From a checkpoint of a small sound classifier.
Training: 21700 steps, held-out accuracy 100%.
Data: trained on synthesized solo parts of chorales (CocoChorales), 39062 training examples, 71.1 epochs.
Rows from block 8 of a small sound classifier, named by matrix and row number. Rows with one number belong to one neuron. Each number is 128 + 24 x the weight over its row's rms, rounded and kept within 0 to 255. All counts start at 0. Numbers have three digits each.
After each neuron's rows are labels from the 100 clips, of 14976, where the neuron reaches its highest value: "peak on" is the class under the peak. Only what is clearly more common there than usual is listed. The data: synthesized solo parts of chorales (CocoChorales). In brackets: how many of the 100.
# fc1: MLP up (model.blocks.8.mlp.fc1.weight, 640x160), inputs 0-159
# fc2: MLP down (model.blocks.8.mlp.fc2.weight, 160x640, transposed), outputs 0-159

fc1.44:174115085115122103117114101105141128183142117119139130127141129125099155124128078103113159161140124145173138133166117101160142096126103137147165097103100140147125063150148121109128093127147144126140136116150150153149106158147083150141105137107138132107135110098145122104131168112123163054109130150128092099148102096118093186087120116131124091116154178142119135127142159162173109121107170133123128141128134114084106120156126144139136138091123078145162160133134095130120139134126111
fc2.44:143077142119140186130141093127146135130141083136120079140147107127128121098126153148116114115163151165120123102101137135158140126170120104136144109156107112141131165109122116157093126091129106136160118109125153092070098119139149119153114121111152148095123142084182149097093135118136122152126125087107084140131124112135151113135065139072113104163101122118117146168123107125135123122144142132154124106107145131091122118083146077169132121152135090147092068140141103127112136163128108
peak on: A3 (31)

fc1.260:103139118143137183109139184181145109136133102138093119155122122097137119109089079105119150171163131111155126161106128114088121161115138131124117123135053125131151089150171116081135145116174150115090128145132140173128084142164134126130100100147146131130114109117130122135153102110138135116141112117119135131169139151171121170125104150120115115116140120164151108109098148192115103125147150141160072143154133143137115126094088084157140122146098119125106129119110099107110109112112117
fc2.260:133128143133118049083157111126109114115123125144149122123112131107113112154147175125144099134138129138136154105126071111074138124071113141135124153148101125140143167170110111129148117129116130109153106146118128145135076128175157107141110137104133130078124147113102125132154109127156122160121143136095130135086163110132091150110122142132141082111103141106140122133115097131126080135155149137142129120159116130102117117071083131091073045099151138128140137114131099128142175114146131
peak on: silence (41)

fc1.297:159079122082130100177121111131097126160101126130122142034142093147135110108090133120149135083117143129187123122138099137178150134105109143113090093139145170103071122135072155113165100149147090132136154122104144159135149134149090121111157084138144137156132171142106113138145131142160177109151117140130131138112113151138111160140143156108120091123130145129140102137115105123138117128126130119136129156106125104144140123166120132103105114180121141135157132148097121128145106155156113
fc2.297:085134123082110123116137130124123129128114148138135149131148190099129113102138105107114111190181156116133114128142110132135158117091115101166122122118147151170155132161097128095107100073136143098135124158113090074148122121107174136098130094152127120130143157159120125117094160134121150160147123117080160120114128100149154145125149095121145089139155176101156108125164125077147103110097164111096150148106109163148128141097145122118143098161098096110097149123147131145114161114126120
peak on: A3 (31)

fc1.604:142100096074170118122106122107121140118094134143146062145100185163125102188127120109166108146136138131081096137146173107127116153115144131132148189126123139118146160120144136112116149142102135110118137130131104130126141106127111124121153090108129129121136125148141118120136144169118124139153131156114102116149129096121134107121121139122150110116109121098118128136131161104129101118081147184135123107101140158134097166145160145156158141129091135141132164114136104011129120114156148
fc2.604:113147123077139113153093132174114110145162117126076130114138169137126122111142163148127141109077156127101137102107117102132143138138121132117146154130109071105115145138121129130117137110114137114147131128126150149116101139106099157140145139166109119124147081149145135063159140105136093149121089109133099112162139127125133111134115154176155126165142170129129107108161136133124137142136126111126152124072149096126162230114165120121128130126093147121164119114107163179147085142155117
peak on: A4 (28)

fc1.479:144139144156115103067133116095156163127107126125114172141136128101126114115095142156112167143145129123108151191141110111170094137140139169124133148165160149099104132133186151161112127107156127155149110074136140128120137099126106130110094173127136139112125114116138122126127151148138107139109151121101121107195070082110098145092091140169118160131142102145117098139134115127096135143156082126128102120107148145065125110137122110162145100093132119103146163132132140135123106102159120
fc2.479:101091125165162138135099145142129172127168111137133116156167129110125134149086146163134132142101142126132111146154095147124116092128103097138161117144077144129128093131127069146087160134115155122128123190111113114171150148117108130158115136121171122135122093137096137125098138120120169114085157148112189122148097122151166106110108147155120172111119140123108101084142134136120136137138103139107128143134111094105136140168129136172091119080116110144130186116176143168123141112142147
peak on: E5 (30)

fc1.590:155091081109144114104092151175125111100111147111105151139095137145093114142113131129134150152117151127143156188171124084138087106152130124145161118170119129099127104096101129108164143119098133132127148202118109131115136147132118117115163154102153107110091101139151190100134137125124115129152156124115141133139102137184109158078067137127123106106113123165112129101156138175159158125116097093133134130091147121120126172151105122139127133087148135119147142131101120145141097130127134
fc2.590:076089150158154136123117134128159147106139131110149112162133106131087126099129101133122112111120118137121099134110136137124110147132119093141122138088127097133170088109142105124105139108140062169125160150119123139116122094102153149109115144100138118171080171151140084128173150147122104171141107105122175108132136125098131136069160132151150111108151147089140134125168134170112128131103166077158136114138129144108179120146096086125118134108158106103168108154138148131090096110126127
peak on: A4 (37)

fc1.340:128115141150103120159122113085141133131112117075120104156092127137111119119095150122148134156113115144162143111140140137233138136127176105099130147150156120131110101133130095133146136107124134141124151162140090077097142122162131119107109143162142102116112114148118146132127149100144117106085104128095152139152123097152147134176073082110140115113161124101140145175121205168079110133133102120149115133153132135162114151143119156154117132133113098125110111131144120122156096150110118
fc2.340:148153118144142133077144145146127100066134113139142121136104123128129116119132116116137102103107149139140127129117109185157113112156194138121184164088170127129116132113111083148128093129107110112130137133113185102127124118145139125119144123145114132229120114131160175097115133146126155125147162117129114129176162161112108151074093102128115124153144075135089110103104162114119143133110131132065104141128149137143130130143133164137113130103120133107117135151150159130128114145104125
peak on: silence (32)

fc1.497:158108141140119100118125130118093106114168094134161174166158159124093144128121088100078140127090141114148155146135137121139159168154142109104089127148107127100141121088155148152120098116123139121146095140128183107092089118121129127123140144148130106121146095167136151147092156142115099132138106134143156101119081152081114156143126133089171149126079125136133122154187113094130079124117101125128151177083101146171141115120140133111156110140082138138152123121159138137123154129142147
fc2.497:161125142120093102178092105087159105116142093111143096132132114128080083142093122109124146146145112148147159140148145121143161111115101115150134120124099120122121123099129107158111140138104093111184140128145128156161100160134132108155130137116109134123122113146132170109146173161099112105120104158164093190108110093109105118141108093130100146114102120114140057131155114111137103140096109135149114171111121160140120132131153114128166101132085081125134104120124169156178088142136127
peak on: silence (96)

fc1.526:121117120159113137145127116117147092143135116138154134150110111137104109146138135087100143129157164119140133104126135157154120136144088137139149108114123132099107139116147106153076097139177104107141147142127112137081069123101135138160108113159104134124140087118147122152125148108114156100119169093149095204109116131121134136067122058104126115133160152152146131084158125112157117129155130167137099152085123127092144146108125162101211119115142145134124119119146150144150141120094136
fc2.526:138103209142134142141127139107127117140136130112079089133108116123102088130160118160119150107177125134111144111138158098117151126102149112137162077160113153147126121112120166133107171127103130115125169110112133127169171137114130118131121151130088164130112109146121119135073128078106183112149166099172140105098166137147144105154123110175105135110157194147111147134115114121156133122104077138130146152131092143132144123073144152108125133119130127144127124089133117099128107137118100
peak on: B4 (32)

fc1.276:141104140081130142152100122110181131147052112146143080120063116160117139134159162124098088126129113144142160127134150127146077145121110123097108121112100118147174139129110138112162100139137116139146152110127110179095106128069148128159111125157108123157139101115132154151147097142102130175122098102144164164128129111134136190121130145117127121138139172111119130149125100122111142124139116151182130135094138116178112120123144136110161141101112133093132112080107153103145132152129148
fc2.276:096116163127131112115144164122139138131117116069108139090130143144097073122068063079115163127144116106116152160104110111114102139084143112117157151100125143130128106125128150146140130124103130129113156091140130132131146116148115153079079104093070120147150130101119115145132122133154142159114163160200116146198136124147133115122124132145096104145083148142126103118168129121112128116096094111114130126080173148131138148075124108106142155131120142139121113122127135134104119131115118
peak on: B4 (37)

fc1.188:117136158119114165127129132083169134163168098153131128117156117116141169138137129086155106122122107098103161133137161097147135132133173132155115148153107115119107132073080138111136120172088179120144116168130137157156121132089118144144111092087162157140136134103138105097103112088123081094118080127138050161134129135142139114146120083110098139139131130117116119166107108108152157108131163088150120140120161120120154139126117138106146119146125136148113124151158135140117182126150155
fc2.188:117134171109178177113170122122142131190103138127128140096110160158133147095178145152120125143156071162138124105120073115108158160123152134120126098136135133120157181124107127116108141088137188150102129124117104148106133113094145146108116100154138152138091133124112137105156118115155111118151123131104111137109125137120122157090116164133127149114106190145090136134153123135159143129115124115147153132138101120110092077119132110125127160196133120148101084139142125081148139122111155
peak on: G#4 (35)

fc1.209:122137152124143092140076127111095124103080160158132136104076105096121171116130170114113190194105191104143116121124143117121121079133126123097107152131175140141078155133133121128153156135138138121173124134112146156111095118139150108107100170118117119119163122146149134153137155116101125089139125113116121117139136158119113152104118116158167148160139118108111127106120128121159097097129099118134115155116168157147087137075131089133132138139129131128084159177114119105143148111136152
fc2.209:172114141124125118103145094124145170146137139111144119125122132123125116110141164155115113190131125166124152081154151122077120142119094116161154125117142123113107120135129115107167156169144126096120153115090114161140170138112121167128099127127124104168127138149087133122090160167128119159110122131073179096100105130160155143124140101092118170164092143106134098132158130142185152094114134153133121107146118135081120121137135154063125104141110134161137087166118120155108126125125156
peak on: B4 (27)

fc1.47:146127185111144104115113133173135149099145104146183083155099156139107147119118127141132160129116175135130136112089133148108170155092172141151156109098108141126120120126122156118126123135136123119134162145127098142111151118128158125138174106140131166119100132166146116127114156163096129121137119149119119120098149116083116134110085130118149130125176108137086136069139137114137088068084108153114106107112146127153095103131129140084133144090063161136140155107149146102136176123132140
fc2.47:102102120085158125152136121183135144112158147099120126145185153134108104115138153120170105148121179121114149121133146087159134117137138115155147103152094149139123142130102147123140138156116125120148127119124121170136146178076137112148099079155143126137129157138167112133102133117141136119120117115104109134155158115167125084146125112096107137124098140125139126151108132124125116157127040114139127160093079131176102086135093152099149140122122143151161154091083115149150141136179122
peak on: C#5 (27)

fc1.6:089157109130139109144100168121117124093119144133111138109078139146155179120101156127103158159124140133157159140108140103117127100072108119114138061162150164109097142115104157129127113138164166136109134114155116138126138118105165116136151142115152126121203141169156194117102107169096091129143115127105125119129131149131115131096098133101140099102102135129108092126142138111153116174084128092126123125129164144154136135141077118143123141120095133104118104123148139157143084161121109
fc2.6:159153126116115100118135123160099112099128142159142113153117113077103134145113142081125123132169091138123134067160095097129159148144156105126111156139174133122137141127132100108141135150146122140155123127131140154125164164142124109116098100103121093125114120107132144131131144173115127157113144116147096149163145158096128121127099142156122107139106139098179091137126127092153066149103195155113128116134100086139138149123083151117114084103133166070129084130104149154125154137167125
peak on: A4 (29)

fc1.436:122096130108122107168145138162139167135076154169144082137120106129154139143104129091168116126096152144136106115135167104144139128168098123130141126130165178126126123113085092127162081117175092117100131085159153137151108090106104140102132120155137165122142153148179121136096144107129123161101111143091124135160119139100069146138142140153127152104097156132135092133149125115146096122133110137126091083140149163109104128152116118086170124133131153125119144140116138125153080146097144
fc2.436:155123142144113105152112124129144128151084120164117129117154144098101107121132098098093111136134098103109107147116134091095116095173104145158124160157127142093131153099114136123077160158156120130132106077158132128118197131152118114157122071125104166156178112142095130126158162134132131155096122179103105144123102113154118154087098102100112155123099100146151061092122117110148114134145130105105141093114125124150136080135100140113119102117101165109150128146145135117120114123137115
peak on: C#5 (30)

fc1.129:140087112122153120105082077144142105112127119162086103128126112127143112157156100102135128153087162109094102146130137100117150156151129143111100138145120114083135146144138140098108148147135101112096199150107115164132134132134104089124130142091103137119142112177175147121185117159108161126126183116123120182115114107129165135118110114095120144155124126128128104139123142121136163157123146179201145124119124133092116107133154110153142120149089137134096151098123138118126101151105156
fc2.129:116094142127154117134135109119152144172126103157114133139114108154127072102112124110122157157113140184140161140129112122113133138131157096100083142148136119135135073123120095203091127131132099179126174124095110134148074120136117127152106106147107112096079116168178090147117130104148142119136094106134116139140162105105133127125131121152182126131146153140102100131185106166125092126132134158123134163125096090145120121164105132108123118144151104131108099122138163154145137111140101
peak on: A4 (27)

fc1.127:113158130126070131179122083081118120151121128170166099099130110118124078166117139066125103117145145117155079149110109119137135144086110158154136140147111131126135133136118103074127105141152114126124112092117130107128145157098127096122148171119109147139088120134155148120090119085140185149099144140132122201130163111147171122110115105165121113131176155134131128146114120119163134123141111089145171118134141135126166124097105116167158110122153116118096150118118136148137108129127111
fc2.127:103138109164125133153119168058146145116126112156114115128133110085127080116175084122106140111116109128102144140082116146109128067144141167161122110159138109152119202104140110126140140136120111108089121145084120140142127114129115103129168138130105125115154116148078106134071121104143143098160134150133160124109146117165112110133106099122100132095120144094159145146141156133167128123135143122159130134130130109165157129110113149136188137137141134097091167120115108110131116081112090
peak on: B4 (35); C#5 (34)

fc1.36:164137122140145120132129119121127111122110110116144092146137136135120094095048095102089122139130101125121177112065120142157084114123113143149121150101143107158063124152107188162172180140116146128115123138116144151104161111138139148159138129143150103130171143124151091099123108142128142151126058125113104117130131175109198143181129145139099089118118129132132144105153118103175129127131139180112109149116120109127138125137156131118120147118157122120128135133115124154101121131120110
fc2.36:107098155104118157148111162104075101125152137123153117112134167146136129144174163119114151133140099134087125134121114098171193126101148133137139191101159112162119118152173148130126123125121136139071143120155125086125138126134115133107155111127162132137138125118139122149142073136158103087130132134108128135099138111148113077123156101144100100143113148095082111134160145107141143116125097087106105143098105145110076102104151102111094100151116096155132103160114163114156116096142113
peak on: silence (100)

fc1.622:137130079103143162146137095153163138125100128139131086119130168133104115173135157082122132128133115103154099150111139101132118173127116157113131107140127119081139132112103168120125103120167139091124126119121099143112138144118105129149144114122129138125155116117164109113140145130118142150143147120120080132152120150129129211053093082125127160134148151097083122128120157088131100118099177158107160126181109127123141153126130114139177126107129154148094141137147152058132118110122144
fc2.622:106145125085121128153112132107127155115099108104119131126087163127124114124118089157128128119112116173166122111130159135107152114133136112115102138123107111130176105099155174160110120105145142145117136173113085106137125103095123129099131168097119132147110129168080144106053171116158158124133120124105171137155142138084129102124117152154127166145114172124123148139184161141101120154160112129153112134103158106122190180125089109114135129161103143109141090120127155121147146115139109
peak on: A#4 (30)

fc1.40:107137144187061078135128170156137073136161089114133132116148099118109101087149102118152131129141071108094062143129136145124120103144122119139133162125168144176158071140126104129111112116144147115102127143101134122119134111135118126106095115143109145139135148133121115126150123129177189151135145157141111142092163112155106135142066130129142115130120149140144123114114105169136129117150122127141117110136112138112124124184155126140133137135127147134121099109093061081114130125147140
fc2.40:143156114185118122109147119243116118101125118116130140128124142147135109141119124147102144133182095112129143115109139169115147155093165136101125169132132103140159179137136103147165118095121161134136109109135131132147107104177111146133103062107122105131146124142114139125103116114079125136153190122107152114128117137097138137105129105146103118131141122128129153155100118120122153144152138131133109109194138130132102161098158108134134155112183127141151162111097146136110158112113123
peak on: A#4 (45)

fc1.434:123182128131141126103146178150110139118142126092162089104108097157089142159115134133124132137104157119159108133152127172100139123130093131119119135111096082146137147121094141088114126104140141130109125097123086160160152131118100138115102152158077107123120175202120138069135134104125113166095132109119103153152108130104097120116118152115125102140155072135147132130161124156128191153144121153132126110106114103130125125130109156168133132167156092106130145150148133110156108094168121
fc2.434:117155101098124103135140148150115140137127123122085117129164121160116078144147091146158115158118113131125139180129142141089105121153098111172153113137132098121135147145148096134149064121124138172141127127129160094130124096109170062173117120138118121080145113079142126126146179101128128101166130136108144128127107113082145135098116139136123126126175124173186142137132140142071123131115089117160104129111137116110142147139104156105108139101145139150129158129104114124100151073146145
peak on: A#4 (29); A4 (28)

fc1.603:102129119105143096134128103068103124101129152162125152123090145112133136108165138150113107118128180124141118149195126126203155123131148145121145111118123134129115110148189162081096163146129117142140145092141157190102142077078194145124136104121138140142129092117126122120126143079134131080114143126102142163130079128176142107130113152169132126134143143138126113126106128121134161155139112129135118103110112116153104099132083121166127126129135123098124152148124113140133137102141105
fc2.603:103127154119114136123143121153117102117145127172113142181143109102111103132139133120122108141126140113151113153128130105088172109166128137143124125130072123097119155145109135098125111177121168125132138153139118170194120157134111172112146153118152120099131140169103238125131108121131091122121105136131168099195128159156114144106132151179125127126161130119137145141171106101127105130181132146109131138146146126094125136111117137148081115127130122131097136148104117114122103138115160
peak on: A4 (26)

fc1.11:114177114162085135129121099119123083134120114140146104127202107139139125063121138105166146118095136131125124113139162126139160105107135137129142078145081118124124131092147111126130136140112131144156131132123135193117130120148112106147124171182131134122152148164126133111116110154163124124100123133147124088114133121127160152127071097162116127126107111101130116151138117137132152147122152176079145123124102115128109115134110102096119118136125096147109101089133220128148111181111142
fc2.11:117182116119088161141101115125116107131151133127147144156136113112148138149096142101198148104083174112090105118124144174123114134137149111116134126106125128130091131108090091136113124145141142110091104097113094133139102129163154145100116237148111131110117145108128136110127152132064128137138148106144135131105145102090123139128144105070141097128142084103136150135131108156098150088128126115130098152136117149132124107126154124153130080104140096104159136148107134131146165128114136
peak on: G4 (52)

fc1.27:097188141128096155152118155113099139170157105124110118147117132101134149139143134122148201110083161119113137131171096076124137110124160169124114131105074148087078117110042169130127128124119122145129102173121126139153124093086118136137142139114143168145139143099124142140172114104144139117133123142120120146120096172145136132133105117142161133080096094124140119133085124100167138166099140116153135115125142127086137156114124127121104117128149148114134139140111091120158125147140119
fc2.27:093122127130153106145127174082116152113170137186162151135106140132133138122101163160091144158174114115178131126139110165107133129091146101118123151104123128150173107117165122138106098146132129129111104159134129194125139142125138103134156162135137125099111120142170149125130112126130106182171153131104130138128110114149097183098121128085139148126147141149107119121134127153144132144128138115132100126121122165099109096142121080114148096166134159088145102171179135121114176132156163
peak on: G#4 (54)

fc1.616:129118153158093170127109119095135159134171100100166085128177114132115129162129119146082150158137185140096148112069128148096159129140145135117126107118128136130137140116133184153123135150116104107124145121127113096133172124143112124157143122114131130123125083126144144131108137104152137104142139153128112089123108138102086124154098159147161105146170108145113125074137131130108092063112156106104169094142142120128142148124117124123076120166100132097093164153141180158131108106123112
fc2.616:120122144148148119140101088178166169195106121087168114109144125131141153078099125124140134095153175106106127140150187145139090161142142115121171110119136091105141147120145113124163106124118107145117118119127152128132130171068134098119137054148138168136148108146101127134102131111105144113134129130135147127089162127164119107119166171125085105128129148098164107161128133135136132160093108160150158139152127148153127147118120127135140123088125136124109122110118113146111182123108105
peak on: C#5 (32)

fc1.76:172135136150158134116133149122140125147159150099128139118105127133186114123171148116143115175124134132087114114166140116095151107094136138123131094148085126138138114110146142094091149117156113126115119151130108109114142147132090124109179124128155147127167109147151126113163144100135058148122116119147145126126156118142132125171105128118118061079177096106137091116099142092157136146122119145158131116096108123083117137108098144120104119105153128125119129159119119140206098090176136
fc2.76:115155165130116149127127169166165171138149154134143134121119137113147125121109100130127165117121136152124150155125113125119124117110146101114072124124153137116114120129142142138125132138079087157147154134154129138127111158126116137128182100115134136105148124131153095146139145083126143144189126166145116135138120131097147134085137143155124074150144092151143084142180127123140106120179125116175160106097158082123125133132093141082126101048111105123144116125126143123069143094168108
peak on: A#4 (27)

fc1.78:126142139122161177117121147165130096101155119136129081116149142143138130169128119148113123130113194112077093126130104119145128113137099142128129160121127112183109077135141155124175118129124116108126087163118121148115116100105139105139105155093125148121147143109128135113153147124092110150108140147119121101096126109132119113129157111152140132150145131065106120137073131116133136182110110056167119137141114148128130106186124125121177131123097083119154171138102145183133151100121112
fc2.78:131181104132125145105129145255131138161110114118110114127106161130126102127108143143130061137115168180095120145136138106156155104127130131123113135127117117141162140150102117121158152188123122116154145117175156106133136135140150139110153189133122100125105122118124128149079117133157147136138120100119142117144162107108119112105125106114121136155103133113145113139119115121159099128125124126111111152131110187098146128130146107142067136138162101100091121114137123116145149107112137
peak on: A3 (26)

fc1.190:109106108149131092138129098132136130105117098129123123129077162120128090149097122114128088104160142138138150104121137092125119131138102104131107161143143136143130129137094117117134145116129122113114123098131174109136129139123114115116123151089158121145158101149127154128141121141117128126141132139140203109169144116131123132096084097148117133084113139143168136207126245136086148147153123096093124114159133129180150141135144129165120132116144141127115096119151099109156152094123090
fc2.190:137127105140112129019118107139142139055162173113114143106113131131169161120109145140100119089136115108136136146126121133155111147150119129087129156117106113128129129107098103154136087150100130127128131145146175165118142140128117150167112121122123139119091137146139122153134099067152122143093164070171116146116102112141125117164103155133154120141084118147139135126133180147137136117129109122147105118121121127122169145100128132143131126093105166108183134087140171142112139125144141
peak on: G4 (33); G#4 (28)

fc1.572:138129135182057070111129190166113073146150110130105124125150114117116115079138119115157137124149079150106067137128121106125115108117121149141128141149157128152147057148147131129154115144131128135116143151132124141120140125136136122122122083093140162147124144160128082131152101123189134165129137155121138115127135144149109152137088148130104099102122135163120099071086129142136123152149143122144117098149119136108135121157182122131131127116101154132105137146107071094107133138119133
fc2.572:113156124208123128116126137251148135109135119115147137139098142169126091148131134131140174150176071116134124121112118139110165126112104107079128171147111147104143156157147103151149131101123141145156123134131140138134106158179104109143093086097118121128136145138126131137158129092075124135143155116130131120159141142119110108124126132167126128124129096126145116111109119122136144130148150123105134109176132139129077141107149115118111148131168130092128166128094145140103145117114153
peak on: A#4 (31)

fc1.425:120117112151136118148119114130154125147107148132110113142121116123134121075161109136149143128163104160115094122138153134146114140172083088131143159117150074110180139097098134114147100121131145144099080076130156177166111151153150099160085146084132165123122131103128131116136124128106141140154106180108126096083100142086139128135123172148116094159122112124122139130191129147128046132144113145140103132095127133115131138147083115142146138122104121099121166153114131123117132136166131
fc2.425:101113168125128149138157124138167141117109148104136139120122117112133121161155124111159095153138129154143170165124099111115114126144116090134131128100102089111072128110162127121145134092131122116090159122123108099118137099188106139112099110147130151170141152099140100131133105154179151090151164090101163144118140103115133126103158124082083088081117129166114149119082125160123118161159113132109131117130087100113181137143124149088128141098163123164153156131146148120104111104095129
peak on: E5 (25)

fc1.150:132154078139097169135112151105142122100123109161124143126138124148131131194139129134109106107115087105107056164129148091138106137146146105130155132117133129086139122146147134136112128170117113125141129143132128146140136097133110138135139135122115120140123128151149148111122117092073107154143097127116148134142121129134134135097147121048109115148113145132123113173117132156135112124164137196127136130129123135135167128158216071117120137118134154123090185111123153061114124141116132
fc2.150:144144123158140136116119150072142110124090128107138136126154145150119131135201143132125099138110081158107127129104110130116146111156124107108115133096134123085127172110133161170127130130160109148137153092187157103134117156134133138109162160125122136116136090133142126098176162107147147127143086132153141115116144136166130140132128116253150126148141136124164142145126146131107152126144146153116116137167127099122119148117139166131129133107118140129165087123144086116132167144166128
peak on: A4 (25)

fc1.282:147132131148140129155105163158124124142159124129122059084120144137162170133131119116099095152080186123132137101087119113121137061116125160117140150105149123176130082162123105140121126152085159142160121117129146181145129120125142117123089168152178167149121134093124145125084093134109137154112113134095119105079073137134082101135153139116146134109140154129110118163146136127143149129114126123130107132124116133084130161152141138151160117131087111110135137158126137105141132146085116
fc2.282:165104167153081142148129100241110153133143115122116089110116133105152100106114174122178127120147159100073129133151090112107119112151112072140154155129117128100143160127096085108102119139135118113102114117164123135130122133133101135082121145102110102100109140097146137121132141109159119122106141126108086130104115110098155140122149105104121152112117119088129112131123132138116111131101159169137105136131121134098136115124179133138113161165118099105148093107126123082112093115119137
peak on: A3 (59)

fc1.480:144135141100124104113106144129138160128065130156117118130103162096093182129148176101124189180149115096144161148124117105136143116138118174113074124128146162125131087147110090105149111116122144159198124112091124113134161148136117127139115114099130097125105127115146094136128159104105142099143133120106177133095123118135083150113120102115128104120085137106135132109146180145151172099134113087093123151165121153117109141120124118162131147160168137128099130141134128129113120098107106
fc2.480:134117165083142134099126086116115196089123145132119111178120148133087127095156141094109136150148119149180102118123147157154151143121123101158126106103148134144113138143120088118138176104132109129132144119086098107137111117098134184096148080118145130140133144151105156132154160138119110115122141120099147107148092108170145148145138123100106095103130112126173153133142166149113123107124109129111131119113176131157149077139125108151136064132090093169165120148130107111128135127135170
peak on: E5 (33)

fc1.437:122157126086136147151121171115134132159100109129124122150121111131125151166122132138125142160117152143144106155150100148113119115132088179124122133097154130138115084156132132157142126088136133128099125137126096112093126127139119126125136107082118084131086156085142101117119085180132127152115126137139247091168192128145144147140102105122145134098107115148166122095135168125139114114134111104117111105166092126102116119136129151127140115088144127135125114108132122130147163124128185
fc2.437:108121144147127125072144110121130130188122152134099146129085125163132144118156155161159087102144144120137086136121130101176118126098102116130103165125130103094132147118132093133098128130111085091142151138190124121103101111154090122115116109148128100088152151117105130151114096113151123165149142135131124155162039144088151122119133102137138125106141137103113130133108147159140132109113177092118121108123134137142125117174108112104104100172131144132145136145082165135135105151118080
peak on: G4 (33); silence (32)

fc1.531:153107142119131159150119106172154161121123149124099145131078134127151161116161102119149167107075159147134115120107124114133138117124115150097137148125125124108102157114105153154162110089137158109158122130102127118136110161121120143160159119099157166110125179125151147121167071128114122115120147116106120153140113115166147153125078128159114120094116149083138126112102115114134147137107137109161116147111110094073143142098105067108081115151117132136152109202149091147147096163121122
fc2.531:128133130120141147143116119150130097126138167145157125163101110093134122141094142127126133151074105163125131157110052116132105143155162143147116105122110151126141126138152135126150171166147149132132152178089137139126127153097176165070079083150111118094129108135100149095133105143138137118122133110083170101132136100143133116116122164129153160119091139133168134093130150142145145097090182128090100142104121118117122138111122077101135113144107130115179111147114149098112150134150155
peak on: G#4 (33)

fc1.280:104143187125120120146123154146172121147096166072103132137108117116123095160135123115138112117120114144156127122110115142070173069098134141130131111140137114126134151130149143162128128121149099143145043130107143103173143103173122111138166134155141112152122172072137076125164131138119107106123133108124117140146127122130105105152126150152107111169148117167129108147135137129106135161182119087109139125123146089158105122114077157161145136105151111142128124127159095113149104133108118
fc2.280:103176116154138154110131110155177116074129138125158123132137171178105085081143111106130124129130113185117158142133151128121125131139122099112125139122167101117137161108138111101150115142133106111161109148088143151095119083120130112099164158114118127115153131113103141155142134097118191129091108171113150138111123123084132102117143120114154124127105137134148101117145124105151126117146152123100147133059125133129159155126090171153081138113133069111119108076142123134132150098154096
peak on: A#4 (33)

fc1.432:128125152073127090136134121142154158159108106190121119133085131137129098150159123120126144108111139133106143145110136133196150132136126121116149132099078134119135089100156131113143122111143153150084160083124131163076109145100127099129166122180147191135110194155155082088121124135139156169115116121126124160117145115137133138144122126125147154158124140087156123148089145095114118111077088096113134108123138146112129095088118114116134133106113159117109123132132149120156150139143106
fc2.432:119161131093170133137094114139102168104131120141138152127184116136168084081103140075120103101129123166088119136098144087094130148133132133173151151140077141156135169087131131125132124153124141152129093113135149120152123090086115160130153063138136126141128138132123136105138155140145161120127125152100166123162150153188096137121122124108118169151162082118090106109148142110107112106093103122114108126094114119089134113175133115143173128169125144120132132146139129118133109125123147
peak on: C#5 (59)

fc1.605:113128141123164205131133157162138110126165122128126120133133126130135127150122106142107106107123206125088111131127142099140153066130096128132144146132138135169144058145156123115182111149147141103150113154107132119115117115124129113111090161104191133132093156100135123135149133157074084149107138121129109136113111096133128102110128120119140121138135127100129129146084114139114133189107124054149116123150113157112117136163129121132138130088105104122142158131127162167132161114105113
fc2.605:130206122165126138143106138229148123125096130104140138116099151109126147110120124140116069144116177238104103123114139135146143135135128133141140112144131105163120163139137119126147132189120107135169156108145135095142126134120124139125127181108169135127127139099121116124122125129159144147131142132147134107138146106102140125110130130110118108150120152115124136133082124151140098131114142158148138150127161165131153169108142110136076108130159103108102081124122115101126124130112121
peak on: A3 (26)